Weights of a small audio captioner.
Model: 6.87M parameters, log mel input, encoder arch efficientnet, encoder norm batchnorm, encoder activation relu6, encoder depths [4, 9, 4], encoder widths [32, 48, 72], decoder width 256, decoder layers 6, decoder norm layernorm, decoder activation gelu.
Training: adamw at rate 0.0018, batches of 64.
Data: trained on single notes of musical instruments (NSynth), 184686 training examples, 1.0 epochs.
Rows from block 6 of the audio encoder, named by matrix and row number. Rows with one number belong to one channel. Each number is 500 + 25 x the weight over its row's rms, rounded and kept within 0 to 999. All counts start at 0. Numbers have three digits each. After the name is the row's rms in percent of the matrix's.
# convs0: expand pointwise conv (encoder.blocks.6.convs.0.weight, 144x48x1x1), inputs 0-47
# convs1: depthwise 5x5 conv (encoder.blocks.6.convs.1.weight, 144x1x5x5), a 5x5 kernel
# convs2: project pointwise conv (encoder.blocks.6.convs.2.weight, 48x144x1x1, transposed), outputs 0-47
convs0.12 107:511482499466468482501515474494481494506492497487487508487525520491523472464534520498459471492483477531408496525466504507483506526478507519495555
convs0.13 093:466528492506491481515522450501538465510532530511495519508487476485541507505468510501538503537512468506523482507574492489497516490448477483476493
convs0.14 093:521517493560543534495485532511482547478484531478489499510502548526494508495490501545510486526508495521485534459467502485507509498482476519439509
convs0.15 109:552494504522512498503501538530523501512436528489529460530517533507479512542514495484498460513477486518512542535443475512484495502504522507493511
convs0.16 095:500506443528501501502511474527545478485501463529507492478468513489512494542474498476512515474520469503501451486511534423487475520486488522495503
convs0.17 095:524523456523534512484484470474500501509526519528502497501506492569506477469520536503503530514496516487541553500508475458482495504458539481505522
convs0.18 098:554483504548544511544531520521503517492451478504531498505505520486496554538488470512521515497533512498529475501507472521503539518486476528505492
convs0.19 093:450484514477470466507514500495472487517472492516525479486473507535484514482558461522498548492460450523511466475481485525516494496519521517508469
convs0.20 100:503548492499532496523508464496503481478540513558498535501484496511493535521478519503511553489487474466533461460529491455488508504462510487507512
convs0.21 098:484470476474513490487492485498462509534479453452485471527484490501472483478492522468434490476500477486497513542461485513504505487489520448513475
convs0.22 100:477498464476469471430484481515485445532509483507509489488481468492488516490509506508524524479481487476521462527527467463455506526511520499516530
convs0.23 097:488509484518474466472525516473550514520490483498515514499451498461495510550488477526488506473467449513466470545489509479518525493523478535482515
convs0.24 095:495468539487503480481551479543531501537514474488485524493480504506514468432504478506469493496541491506435486512475484492483490531505517492521491
convs0.25 099:492538490471514464495493472514478483507555489578515490465474507504520485511494490511523518536514461475523487504506486482528505499466488441488484
convs0.26 105:460521481530487477490538483440547430501522488524485488440507498524522494505488516464521515507460497487490479490500483503494509494466479515506498
convs0.27 105:507504499499503486510565520487482484551518478469471530487504528480522485517490502497505515544551478562490521459486526473516477466494484522489498
convs0.28 109:511520497524561511542485479508516501479471506504485524496518490487470495542490467535541533463502521532476510497534444515474500468481480479481520
convs0.29 100:523546505521474488523525469508524499533545486504506518523478539535552518494525527490522483484478497496519447550493488499518496526547516504498479
convs0.30 102:481508520495491514481490474471463460468511484521522463544499476514500483477551508521506514469427494468500496463489491506496524478467482472497536
convs0.31 097:524506496486507491494539529516512471507517482519517501516476520499529531523511472540506523497502489547521454481441554497520500486543486530490453
convs0.32 095:504516529507563494545472512497519509496497543489536514498501524474471516518495483551474503548517497513467564464508509499514487472491500489469504
convs0.33 093:453495480537488521495492489505450526490492487530512493524484481519482490485481521460478472481457458517538499490523510494503542510439506470503544
convs0.34 100:497549536460514532531515506513527516496476525493513522533511490485496492503514547517517489542531568503496490477468537498545523472512514520501490
convs0.35 102:499478461493461515497491485512486510476538512504529492502479458501491510555490507492520506485518479450536466483542458489469547530481469474512507
convs0.36 096:513476474495461497510522495462516486517520483482483538532518482490497493467474562450494498518533512525463496507513562483526514528537512488514496
convs0.37 104:503467540500455468480531529494488501517496466479518486488492530454502513498451510466468516526485477538471521510492555509488527507550500506494491
convs0.38 111:500478533492510476546508488544459495518514491447473513478511510470507555496488493514484497482565510508485482479499509532528465519501458510482473
convs0.39 096:476530471542497500464504504479476480506514485502503525508496501553499500476485469514520466487493531503586508523509468505474504532529520462476483
convs0.40 098:522495468488474476470441508515458509530498489476513449478538491481535470485521494448482473479490504536542527508470499510501494483483527511490507
convs0.41 108:504480465505507478482475498475460515484467485495475466508505521529516470500547516493451535479487468540506554544455510518518491478500494489490523
convs0.42 106:463486480474502498430485505519474473537498449514486456529497491545505434494507502476502489488491497481498520522487514513509461489500519488466475
convs0.43 102:500511481505500541498500508496489499491498485460514472507579484490542487472523491495480514498526536517451524535516496466460502471498545501539518
convs0.44 105:515491500535510501515508546528481526459468557488513501502545535488505500531502472512514462508507523529511505493468494565493536485518468527497518
convs0.45 107:479505518479514458486522507516489507490499457469540498491441533502526555538493498536499492496508502522510471494490521498509528524536470503481438
convs0.46 093:466543484479518519533523496492480469538510514496520533538471473544535512497528478520497466501465477507546495491498485481491542503471460471520500
convs0.47 095:512521495541529529479475508502502491506498495487519495545538493547521513521493469544496506503503490537590521488536478518508502499510532493497470
convs0.48 098:459540485523513506523473488491453495515478529530507511501517519563486514474501537525476524496486511513551561502532505478487506477495474483517493
convs0.49 095:493531478500507520482477502478449495469474486509457531530485458572479506512543512499517513470490512497536505498515510485488455505501471459492517
convs0.50 099:536482490491515470488477527527481508544512503493464504466557540546494465464548509490484519487506488503465536490493507504502473472523536522511514
convs0.51 104:495541484466519477503528477493474512460492518521502499476569479489548480501504480535469521484537526492512541523511494488488454517465527508496511
convs0.52 101:455553496505545499506510438493465475493492493492523497497529494507472471504507506529514475480491506503553511550491458484477502466487531486530515
convs0.53 095:518504477518497486499517507533524500539536459534519511537509458508479501538497508491541531485453476460554506505490495488449485498525512519531504
convs0.54 103:475546463518494507504486476484513531531494517482488507510553495545506475477527506498496468521488525469543530495505506502462468470532541459498528
convs0.55 102:513501553446477483545498497519458498494451486492473507498530524514522459475521454493525483505493525540502517511504499498532518519519490496537463
convs0.56 103:522481458452515502494494491477498494522468509458528502521498538483496470468509550513481491526507488513460477532442499540542534486499509498509512
convs0.57 094:467491487482541505528511495509498517498479486527476545489528517462520526502474476533513523528556466510544473465502507501489509455478460494466495
convs0.58 101:503476512509496475508521522506516495508506482452492523556477510495461516516498497505473487497499482540454480510505559519555509465522466544500470
convs0.59 099:503474515544486485510512501514474511489494482502461510497537460490495482456507454498496525483525514510505533495526465439436464513498511512473529
convs0.60 098:493512486460490509496477513515493491542455502496503491501540532520456499493501547493445485508510477493531525510442525519538463469527530494491483
convs0.61 107:522485489469479470516536474473515486497493489523484518471537535536475510474487489489513513513544509529473492533479510435489453489477520516482542
convs0.62 103:489504494465520489506511476545471522479508523548534467515515473526513488468543472510545490471487551485513515489488459484484473496489474465484475
convs0.63 101:500492511486486518499504486546493471481465479510493465482545502512509498507556473479501489460495544522499499449506463511492460521496534463540469
convs0.64 105:507503522493479541487461497497530519508488495470493504497525539498506482459487495458443474489489510541489544508452552524534523497527511517520499
convs0.65 100:520502502527514485476494512509517498536513463516491526529504460486526521498502492501549506467479479497533516470530458526456568543506513495499470
convs0.66 106:488505494489510471514527510498510486490520538517542508530482499466505513504502472546499534514484462490507516502477481482529520459454437474483556
convs0.67 110:525531507488496509527451503504468538507423550486479499491489502484490497483506518511493464507492514503519514488522486551518560477499523513519470
convs0.68 095:460496490541557528524548493456457493514489488456480500530481508509500501499487523505494477470462477489540502521520509535486492482467475478479519
convs0.69 100:511485525449501550489490508477534498490515515454470458551541515498470503507536522508498487503489513534518512498475519536507481483482525500556486
convs0.70 105:509498515518490572526513475497452486483497477500496543521548531513548494481492513506497490507511514515531507508531503480495465485488472515526565
convs0.71 106:498490537471506514487474480484465519515478512448434491509533533482498501499510497456453511502503472522456540508481538524497518487472511510505525
convs0.72 102:527476495475491457497473517475491500515495515486498489477539521528489469483528511459468485491504510541470500501504487518528466535503592498489498
convs0.73 102:506478525500455489479490485469527502489485476485473493540496513456519486495471515472467449497499496516429520544497500508493539519516547505518510
convs0.74 102:508504564508541525549515526540499509484511472463492540508508493459530521532490488515533506526500490504484505478534503524502520516493453521539514
convs0.75 103:494494485473539490526518496509487510506489539496521499507555501471554490488533446490467520525531491487494486523505474507479451474452528493533484
convs0.76 100:500463495506495489497484490509524469513496498483448483459508490512507492461497535457472475489505503497431514556495510533521501536525540487514473
convs0.77 092:534446499512479494476511528543533529504499476531503526487536487472496510540478438498508536522526516514506497479539478460498469493503525483495481
convs0.78 104:505505520504504511533468504477499541523457536423518488507527526472501518489503499499489478492519491523492547537474508543539480467510515529501513
convs0.79 107:488502558499477529471541510513496488538521451497516495517536485469515471470477473471512486496474490511488523515480521498485513504501541495566466
convs0.80 095:513483508508515511517508487525514535524530486497515471542524511525486484548497451522525493449498453506503519457501469484466491533500531458531491
convs0.81 101:481495494465523515483535503476498475482503496503503502518577485519458481456514520488490510514506564480491496485486489513491461484491531509536553
convs0.82 091:472503500463496494457509538479508506463479511487492516484483478520465490475503538492468480571492517523474499498486532540536500463482547510484497
convs0.83 093:499479511510506539506487514434485492500489471528497502520464450554488478513485535512521559488466471487521535484508520483503486503495503480475538
convs0.84 092:507478515430488486493538521496522507496484486505500463491495534436525480440507483497468493533543511498466506507462508470498477510502495518522497
convs0.85 110:532472523519492481541481540501512532504505517487499532463513516496504495498521452517497511517553507516508502528491497447481470538513527503565475
convs0.86 102:522500528473469509472454510492522507476498508514477488529519538494478474441522511512490514518504514520450497519466499489503450538492552467507522
convs0.87 093:521507510517505543496513493503532471472493498534490521505556461530508513488466464512488517514486500478474556499541497504490472495472481526473561
convs0.88 111:514503489498481488506530461492521471507518517537522517453512494507467504477513484476508482438519518516478496523493437447458483530481507496529512
convs0.89 108:507491509512486460506503527497506518549478492522496468474522510525487470499563536501502522488469470513536523511479466523528506551548493474485476
convs0.90 101:496532530459515453561516505525474499485484546495504510481521550497551472475532484528512510522523525487519476489470522505499500495495509490503456
convs0.91 103:484503477494465483449518468448512458507528483492513464505524507503539483500498526469490479550470497469494495502529511531460517509504546496493463
convs0.92 090:501455509483525474504482542547497536496456520483536471497507534487471502539509495484464510456478525486472488472478501495474487504486498559480497
convs0.93 097:505492558487507461535573493539523469531510463506488515507497539482533521529498501519484512478514518518505468506525521508505518533523485518524470
convs0.94 103:482504471498522513517467486474493471496512499485455480503493473507489478485490542446501493468428494473545519511491483547516513498509524468481468
convs0.95 099:539568522480515495515508489491513500493462530504523492504538522488506513470539488528492519542520561513518545515493532489489493525507528472476495
convs0.96 096:535498489453515418542493516510479509481493499495526513498546560488536507488511485500485506516537535501501473512514542489509508498476506499518474
convs0.97 109:526526504501507506518484539476505485475491502497517502525488486489473487482537518523509516552527561554476546514478512485526489507506551481526537
convs0.98 105:458511462448523483531500494515506505512522510511516495485539509536519456477546451526509539509547516500502483493506510499482473493506534458529497
convs0.99 097:522521507526502454511514487507525510499499497502541481508450505464473486522494526500516540512536438507483494561497484460527530519511524512522523
convs0.100 097:499480466510466464493464476499482484486539501505483527504482478532503518526501509497503523500507414508475485474505510443520514459469493471494524
convs0.101 095:489484496523538504523551510502530493459483475508512527530552475483511502532486452534496477452497513500507504500513454493464487498498454525531501
convs0.102 102:527527533480507527552490512489477533477478517464521530472499544523518517530545469545470513504498541492485486470516539517495491484508521520511514
convs0.103 093:491453515455476486521517504527508480539533492454491479478503511474509472454487452487466499483521511509491492515493537464457458529477501507512493
convs0.104 102:462509471506451466485518466498550501532547502513472506494507481472516472481479518500481498539487490449482444549510482482508506505523496498492512
convs0.105 102:494501482532538505549474513513521537513504489469494498492483513519580531518476455537521493511537511508535521476503508505498501496478516479520454
convs1.12 101:538512483477487517512481468465528529452452499519518468483475516473495505494
convs1.13 095:522517488528512540521501493514534538522495460529499521465447522517489493476
convs1.14 101:481470476498475446472492478486456482473487481465485489510491492542527528516
convs1.15 117:447482455499471490484497503521483495488485517495520486516520471501453445479
convs1.16 094:509474490517493528512486549490550505520548517501519488492471470480492467462
convs1.17 102:456474467500524475465469480482509478484470531465464491465470514499509515505
convs1.18 096:506470469500478466472460478490495490515517499448497494450504473523540484509
convs1.19 091:473461495474443463500539507516497479500487480502460521491471509495487467473
convs1.20 101:507518517496488494516523481462483492503457452481505479455442525521511499484
convs1.21 098:459506486522516465495494474529480494496466475461473509506522460450480518518
convs1.22 097:502498497470453483479490517512468478473509527492523506493514509457455468453
convs1.23 096:487471514510499470473523479525490472505471453489523540544488495525546511503
convs1.24 101:537495488517492550526484458479494504501497485470456462478490522474504466477
convs1.25 087:497457529549465511475514514477501484515489478474459496512502477484507555517
convs1.26 100:483493476491464513471451496496487511488486517530513497552565519514495499518
convs1.27 094:544531509542524493493510498516545551514520533539514488513488497462501501503
convs1.28 109:489472455509493503490507510464458520511483500459462460495457506500496525533
convs1.29 100:508499471539478534530472524503510486522475501546518507473447498486484512465
convs1.30 097:540520476481478518513517519484476468484519485513470490487514520552554527494
convs1.31 102:482486506492533530467472495452472517499483499474459485481459489534522531491
convs1.32 109:539546509557504494493516510486518523513476475505527483514507481466452473507
convs1.33 103:484475497473459480505472494453541484481501483493507526542508534527500539519
convs1.34 098:458501481459477489465514515496480492492478482477519534515514513542555508525
convs1.35 087:506519534493476538525569496502519494531481478476475500519483503494518537529
convs1.36 110:485477516510507523536498551511525545538538540498499493500523484522478476479
convs1.37 109:561549538506513540483494519495504471496485471517515472475514511497467506482
convs1.38 096:527508497502482468470493453494493470463481490475484501480465452479470470478
convs1.39 107:514508479465494515491539539547461457488477503460497476510518477507477494520
convs1.40 099:508516483511488530508534497478494493512490504503463476471485549558543533491
convs1.41 115:461478451492442476462491481516495477501488515460483502521489518519530506509
convs1.42 100:505479490478504515503505486486438452525496501478469499474475521469478469462
convs1.43 111:488484516474462444511487515521499514537500513508497495484490495498454450455
convs1.44 102:525518483517516506519541535518464482483447448493488476486489496503485522531
convs1.45 107:476473479491535482486466480509480524505480503453451480461475533519512492515
convs1.46 101:483509522515521473478503471514498510473467473528506513537511458485453475457
convs1.47 093:446474497486486450456500488505520497527510529512503526520537513523470481517
convs1.48 090:501529543481503498508480489470449454486465472513501521531472493498493492461
convs1.49 100:496497489535535461470527490469456470499452464484503503478514481514483474491
convs1.50 098:534501537536524490483501490502466488481440488495537529527526517524492520479
convs1.51 099:523530491538503491488517493526495468482488506535509514501479562527534530536
convs1.52 099:511496478531499515490481512482482492472483494543555556517512465482514469509
convs1.53 106:470501531498517478478518524500447461484493479508478470480466480454485509473
convs1.54 102:521532514480502507475531500503452457488496514477463469480524449490480497524
convs1.55 093:452478473488467543497522528487491512461488502514512495527529525540531477498
convs1.56 095:476472479517481515503505489491540544497465485543537460498471529528483498507
convs1.57 103:451496511492466477482478476492485532516514474462485473465489521527529532473
convs1.58 096:482493495495485521507475504514535523552519560532538514482497525526498527514
convs1.59 110:500496466490485574554537492506529514472492499476489517494497471506479501497
convs1.60 097:529503516475472543516483470481506507462485479502499488493452555531523506516
convs1.61 088:518496492494488470468499506514473474500494494462514480476470542576498518504
convs1.62 113:486488490525492514492531507502493485476473522504490506516517514538535572550
convs1.63 095:479475478464505514520514529518481485477519493498528494547497530531549544494
convs1.64 098:465508482535511497489517511531493496476499462560533505482463531526469489492
convs1.65 101:452497482464471464476462448494517490507531480518492508538499490475496483489
convs1.66 096:491484488496537501492509455535496504504460484498528537473467442508526489486
convs1.67 093:500472494479487504508473474479516543524537550547487531532508493485526502518
convs1.68 093:477500485459477509490492480511476475483500537459533523487491519554535493530
convs1.69 106:517504503492474502528496492507529498534509481484514460460502473485453489435
convs1.70 092:470484470475499526535501511537495508486470479532482515492492536556511538515
convs1.71 094:480526491521526477496485501526490499509477483482527489507518479498567529560
convs1.72 094:561557533502499521532518507500512522480517497486483505480475523520543489507
convs1.73 097:548516482508498543521483492507507471473463473518481487455475532477516504471
convs1.74 093:517538532534516497488499503488503497491474484514539483521483553540541529523
convs1.75 104:496504488504513477513492494493486489498506502486466501466505565558533548479
convs1.76 097:484450490475463511497481490426501536494491461482514505516487488494494514479
convs1.77 104:480475511511489501516475494461521488501481507522475481486458450440495467486
convs1.78 096:503536536538501545482503485513515471520479491495485479496477466472468466461
convs1.79 102:543551539484509501519479487467493502469484449518501476512520528513517513525
convs1.80 110:477484447446459521512494473515490498484517506451497522535484487511485515494
convs1.81 091:494529477503475506523499482504550539520567519516513510515500470513485468520
convs1.82 103:504511520461504463523485448459497517517503484473468492505515445503531489504
convs1.83 105:438453466462518474484474505515502482476509522488489474462480502513484500498
convs1.84 090:460482527538489460453514493525464519508529548483515508501495526523505491499
convs1.85 096:514523527541484498492491522493480491469512513504504534541503531514533551545
convs1.86 098:468463497493475473460519515508455455485458466513488484513476525482513504500
convs1.87 096:481480505501462551547532531519507480482475496509495538496514488534500534522
convs1.88 104:526482473475533513516514499499502480495500498524541517516538555524530541528
convs1.89 106:518521502519495506486490474492509509504461459532561513498508492477452461476
convs1.90 107:498495494469490522486510476510446493499505480509510478518493552539540552509
convs1.91 100:511529492518499508475500502487495485473457453519551538538540530505496496496
convs1.92 088:478472457485447484463514465474464477508509499495502536544507517504511503496
convs1.93 110:477498510481495506498477480495490475465472481480474490488477468436467484453
convs1.94 105:530505517515494476507509503496484469462451483498534533520520510495544542536
convs1.95 093:527494504508472467508488518515510495531567538490537545524503495492475506481
convs1.96 094:514520520518514477494500535523482475464456466530536513498484505538523535525
convs1.97 102:498488482510503493499494541511492474529512494530540547558504526503530542502
convs1.98 115:520511515511490523493486517499498488520482498493521506514485558553551554510
convs1.99 098:484532544535513533484528530500551548487507484489482474517502513479501514519
convs1.100 095:485487525501548478482494477508473485505494509483518479469480462482461465446
convs1.101 103:473492489469460519502520481523460452475450495475522505521500504498479536511
convs1.102 098:479513530509514514512503485495481483515533514500523525540533478466476439462
convs1.103 101:475462496505509453462468478528480514518531500483519519509483513551513534508
convs1.104 097:514538527555517504521522515506529505545518479447510492496521471501471499502
convs1.105 095:475500499499466468516469471486461514516495505465444468480469518513480512474
convs2.12 166:515506531501518517493471539504512508549478474493517484543471479466474528531516507530472532506503483532485466472546487506490507482528473443504473
convs2.13 083:522521443499483479509483498516472496458549506495490521505513518506493477448473527482515478460559511461531514531466479502493507482494508511526470
convs2.14 111:529525501499478510506498521507439494498472494473460483495530461498544513486526472531508493527497519498488491475500532489507474528462534455470447
convs2.15 119:496480560509488487494568467519456493505466491566499501480496474515503474543470484484517474481499511508502512509463497458504490472508511519494519
convs2.16 097:535496515503522492536498484479498532502504460462491511476510542554528493477494510476549493470513504457524492510438496485539486485469490511515477
convs2.17 091:503500542471476484444474493529463533469515455529534486519471510485480537514502490490488476486449482491499442496502518534469501491501493480490497
convs2.18 105:476532515501510514481501525483430497502451444489492488460506482524532458506498478500493495521481482491477459542513498457510480500495525500463486
convs2.19 076:481491509512536477533526466502535554435499500522502467486549457511478492526522506516478486516530502516503484483522509512507489497550478537496514
convs2.20 093:495533459493490491517504525508474495470499522468452536521534496504484482495538494473540468510550517472540537481468478507525503463499523470503514
convs2.21 077:470514517520507466519484508530444456496480541527476460526501485535480483464470545509529521497549521498523541494477495495517502516496502487515482
convs2.22 103:495468511536481509476471506512500548509474476478530504471527523462475494454508554460502517483470507503501484533453499499452498486537510484486498
convs2.23 089:458548544516468510501493506527514514500482501507486500480500454542535494487510459517538494486485539497500484495513481494486478495481480487417516
convs2.24 098:516465538461512479498500499485492493518524459478503481496474491486465505497459497518442535489541515528465506480475494496522566481522479511502471
convs2.25 098:505504478536516470466521479523443479496520532498490511513514489541451490485498476485547488461520533495511537470470490480523523505491531524539498
convs2.26 127:507478506465472509527476517498517502540472532492506454486470469543520548507474509554471532507510509518464502514518526477516497514496446518483503
convs2.27 101:538464501486516475507482509451527519464491515499485492484476544489468491456484478531431515492478518472477512510472479526515490529488502474490463
convs2.28 085:486510516513510499451485503543470497550496506498470515474491461515502493483483476487518480530481527502478486513560548526540493535477511459468500
convs2.29 115:492502475531534501486481461536481510510521529531477518515517522510513519469494537462484467481489560509527538515460471522494459502520508524510534
convs2.30 096:511521550514537492462565495472499481500557467466501528503503497477509481520488491467547501504482502493540506492463492505495507492487497499546465
convs2.31 101:511475490502473485494497541507443464472476502507483453478485489548471532459505519514505520496514512460497512504476510447465516492468500536496475
convs2.32 096:510516505463467507505543475449483510502535511512483533497502562496510460469512468486497482499507524486521538512482473545479468518510509494494451
convs2.33 098:524535500500500518509539512442549470529520475485526520534490546482486478532481488517521492473530512484502500494462487523521474515522446504517517
convs2.34 089:528456466503511527505504515499503447489534501468550498500498512488511547479525509519532489515488528432510512520479528519497497497509506468554504
convs2.35 078:473458473487521497511503493483484494490537495493429538510509476485504472505483500508504492521575487489524511474466482565518497498499494527517512
convs2.36 091:488518477517512502486482476494494566528497474484515551490502540474468478471467507519501490506462467515503494534477483511441534510508517478462485
convs2.37 132:529487494465500532511462493510538491449507470484506494514429523457484533515497497534438530497502491459503506504516488520492475501523474502512499
convs2.38 143:511564470502496546518484544450508474490523482472534508508496528512518531495500485514506482490491449457497486493485494553468487518517507491507533
convs2.39 095:515467532492466525520528473496505546486494450460485500483493514446501461524466467499479487472479482528463490459466498503501513491491495485517464
convs2.40 080:512491543500533530481516488505548537518499476503512473494464536530535537496466495492506490515518459545490465497546535520508493523459503488485500
convs2.41 103:516517472517499511516537535451464453469503508464535524471513546516540470494480482518524514505523483481476509497449527500531500471504501483518493
convs2.42 110:497439512484490481453546488502518514517490508535526511512503521461476453490512511490502515507512502518472519484445484475473540444489479491516482
convs2.43 085:441466540469474560515535482468506473508502482499503494503490473528492510535518466539528496490477487551503497516494499473522491484462495530492499
convs2.44 104:431503543505515490515500492535506500510521513514483454501466470487512532512506561493486474498503509490498485535551524542521492526475510534504512
convs2.45 117:510504476522500500509485527531451494479442502508502460478489506535495488440495525519517512528500525495526512542467513446459486489481503496473478
convs2.46 097:530508479514467510500485494493534477592503531489503519522497500488503498488515491515492527487525534500507490464479436482525501479520468467535515
convs2.47 072:494514496534500558499550488489544489552486460497509524530517534495555485509499520464507513509493478511487517438508496534505477485506507484508504
convs2.48 077:498520525489497493484514478489515495546542500505485506530481481517474448530506511495491526507560511517526538444476476503514477493513469472548527
convs2.49 090:497497533523487471469487538508517500520552512515539497551480455515441527507516510481514502480497499528494491463524494498486497448514457484509479
convs2.50 109:492506472472483434514521538502509439438522505477487479525472482502502526509514523496490513473513491487491501468519476482501460461477476513532495
convs2.51 117:493509504493518482475469477522504534515523522542434517494514479483497457491494539500477452488485538501523535506512492527527524547504539524519494
convs2.52 095:515541512548503567521486501502498532498488464487488533509472517525504487471462499496490454494510463476517506537466496528499478527537534490497524
convs2.53 099:520474487481522466453503500524489488507528535509510554510493523465434478505524515496504494519520486499480519480504504507465527432502480478524471
convs2.54 107:482470521482454453461529504553537502497490513512489520522514489464466499521512492451525501494499493549468519473501495493522541462487506507521522
convs2.55 095:522454523514539461532543481513506501484488492527499496491507497475459495490490541490539460461498556503496470502455507512510536469527500520511510
convs2.56 128:521503510501503502513510550491532485529493458473544497509492491478492500550491437543482551485493491504480452478489511492513513484531480461520484
convs2.57 114:487527516516497506462521529524438499486492492507485515477536476518503476494505502485531497513516526477509497540469518466504508495484550467448440
convs2.58 076:537496499473493514480491484526505525437494529468490538489444542482476497483492518493521512499494471480525487538490484524438501492526489462499482
convs2.59 107:509474465519494510501466479470492521539492466489514502490501499482583493511469448514459531472505514494461475492500488506513476540472515490492476
convs2.60 125:539493524497509539533462517496490519514459458471522481485481522512540480472478474532487541472509507481523449509503510481534489535517470482528505
convs2.61 119:472549530495516487490498496536466489488513499511484497526530480533495511559540494490522467514512535483511480516522449503496504516483471475485437
convs2.62 120:492500528504470487484513447498498486477518476531505531496556521466497472480518522495541442517492521483511500558478484525519517499467532513522510
convs2.63 094:495483512457461461518528467538479507462484462509466482500538468462487472478523505491522475494517568502504517514504480500532522494519518516499480
convs2.64 134:510473543458472499511508517497517474482502470506512495504490489467543501533488473504457530508510476515427512483522495471529503453477477512487461
convs2.65 077:523518478562510487476535497507499495480468518494495537486528483475528479474509524455530506513479463500545554484485501476489459475523490509468515
convs2.66 094:513483531487465489480507538541509519501448453546501466495490472489457487504494486490510521484477496531489436492512517481470492465488465485482500
convs2.67 092:532501486502504485540523504512505461536517523470544505499525528509511492488522535482513533506525535457495523497450470501474498475549468543523500
convs2.68 080:520499485486472547542526534470524492539508454470473492499499523478471479474482468529501517485480496514490525471439527495470472477514473504517491
convs2.69 072:472530543505493536475513502512470492478495465470492515485512514494469497499469471491476484529547442528498561507501476531492527479513510461498520
convs2.70 101:534488468554490529485447513475467520524490506494495535495478511499518497498488493503467482466515529535498506483510503535498487561536520462491542
convs2.71 121:507508509533521431507527486517516524501470520519502492492521468482519493457499530492533497483495553494555506499531517500456506522519492555486494
convs2.72 084:525457503492523483519453514516533490552520492517524477479448523486526516485480522511482493474516465518453496533534496517468502536474508504520526
convs2.73 112:561471481460507510522499509477526495490503483483497492513459520431488523525486491529456517474496481516433509495517491473495515466503508491482482
convs2.74 106:558485447506476517504512522474509499528527511455502495503476549510503512479506497513502521461539526482513523488445529523514515492500527456530498
convs2.75 150:468508526538526463454512479520476531505512511533444515528548463492502476463522525463497484519507532513523540481498506495513527488483517517507488
convs2.76 075:475496522477511534532510512521534507496524484487506506512521450533505492522507489557500567505527505504516505521502513472451501484486439509503465
convs2.77 085:539462523482496457506536529483523448480504501495538446485492537543531500491478510485483521500471476481493526504495478526500495482485487526460531
convs2.78 081:492508463472470498517524486463542462503541504489533511520472535501439511502509488527449501492496494484496526510495494542466491498490503500516438
convs2.79 097:552465474486478528511459494466504546498508476490499504479452511426493532491479472525445517507505504494482487520505473496490518511498500491531499
convs2.80 082:493507517544480486484473482492446526502463480489474515509478490522480509497528479475519446493536512479522464513500448502497520517525513499508567
convs2.81 090:441549491550507479495486507502527522532498524499469556497509496492532498491493495500538541477458487491527478502493458516464492492480505457495500
convs2.82 074:475473480519493514495518470518501487559486546524490460513450499536484510483507521517504499508497505534522538485460464475496521500519466507534548
convs2.83 081:483497523478499520453499483470446473546478467515543542509497511472487497524493500545509490484511476513476500468475499516538486482535469538486520
convs2.84 090:475454507479537500510516486514517542514494499519477493515514504511517481443465510461543481480546510520528541508513528519484506539506519539497537
convs2.85 094:534449470522494508499489503492497520515517474516507538500517491485476525486501504486460527486537557492516541455493530516545558499503503502536499
convs2.86 090:501523535514493490493529509468495461495488520472489513492532526506520497564473515480511512528515500472503547460481511463515474440502491550514509
convs2.87 089:503478494497450505495442486479454518514531517500480512469501483472549502494515490538501506527497468505469486532510483537505476530452536479529491
convs2.88 107:465512510476457496505457499486489482503535508532495522512533496471493526517501500531465442498529540508476528544536498529517488525466533505520517
convs2.89 112:463512519478493477506446514533505482472516500530472477511504461491483541490521514492506473499488489475549526511552517518477486540455530517528513
convs2.90 117:514449493536499478477519498507488503490500524564492511492496503504453471469493538466511472460497524487473500507464499475456532455476500526504485
convs2.91 094:536486523446487510521480534511530518506468478492493452502514528510505528480469514524478535528501501510488493536497561469520489511532478544496527
convs2.92 088:505516530508521484517482482542495492470500506493508496522485494508508474540545464470542489470494518490506496448486474457456481442510493456519506
convs2.93 103:515516479479504521519487523469536487512492486453556486499492525515488538535518501534484466529470460462513489520489494555514500529527469511505522
convs2.94 084:496538473486514526543530504481534494562464471485490504526495536489503506504492482525507520446487520520470493489463534475510486499458485502543510
convs2.95 070:485547502491473521493531506486497460477539507456506536499529502489503478519516447518553464485503514481533501473523482537526484461509512480527514
convs2.96 101:469512495480496459506524452501505496499533534544517516507501513437462475494480503487482506495563532512526502456477495502521540478480507520496506
convs2.97 118:528527474503493537520510539495502465471545536465507550494516507485511511488528473520498492501466520446513506508463462532515471486476509481509463
convs2.98 131:487474480505483458477467481521492530478505492553475502518545487512480463486485545466493489510507532514522552503513484485536546526495520517510468
convs2.99 099:531473449485503498507510497480480458499547519492477510520500498485475509482485488509470516507553545518504553477474507493548529517540542507497510
convs2.100 105:523489439492529470493496539511482465469533558514509495499487483498442522487495502508499529493473539519478493471494485478500506454507492486501453
convs2.101 093:496498474538455499519453514524475525501490567472467514519486498497510522515511488540506486500477515511524506469531485519511500555499539456485516
convs2.102 097:477520510490449513522490513465501475538543512522539525507501511484511496538499439541493535468526505486498498466497464502511504490476490458540514
convs2.103 093:471508462553526465465490503527496521505494538514498531519544494522498510466489534468506498496533560515534512502534490495498501550471491500519498
convs2.104 108:486487436508521455512495477515479510516521515515486532510532469485479512472496507481533469516522524498500544458458468487529545491466504485522483
convs2.105 098:491500535507523488470498513539485489461508520534511466497514456523520507502544485510520451513503505493509470544550545500474464508469511487464495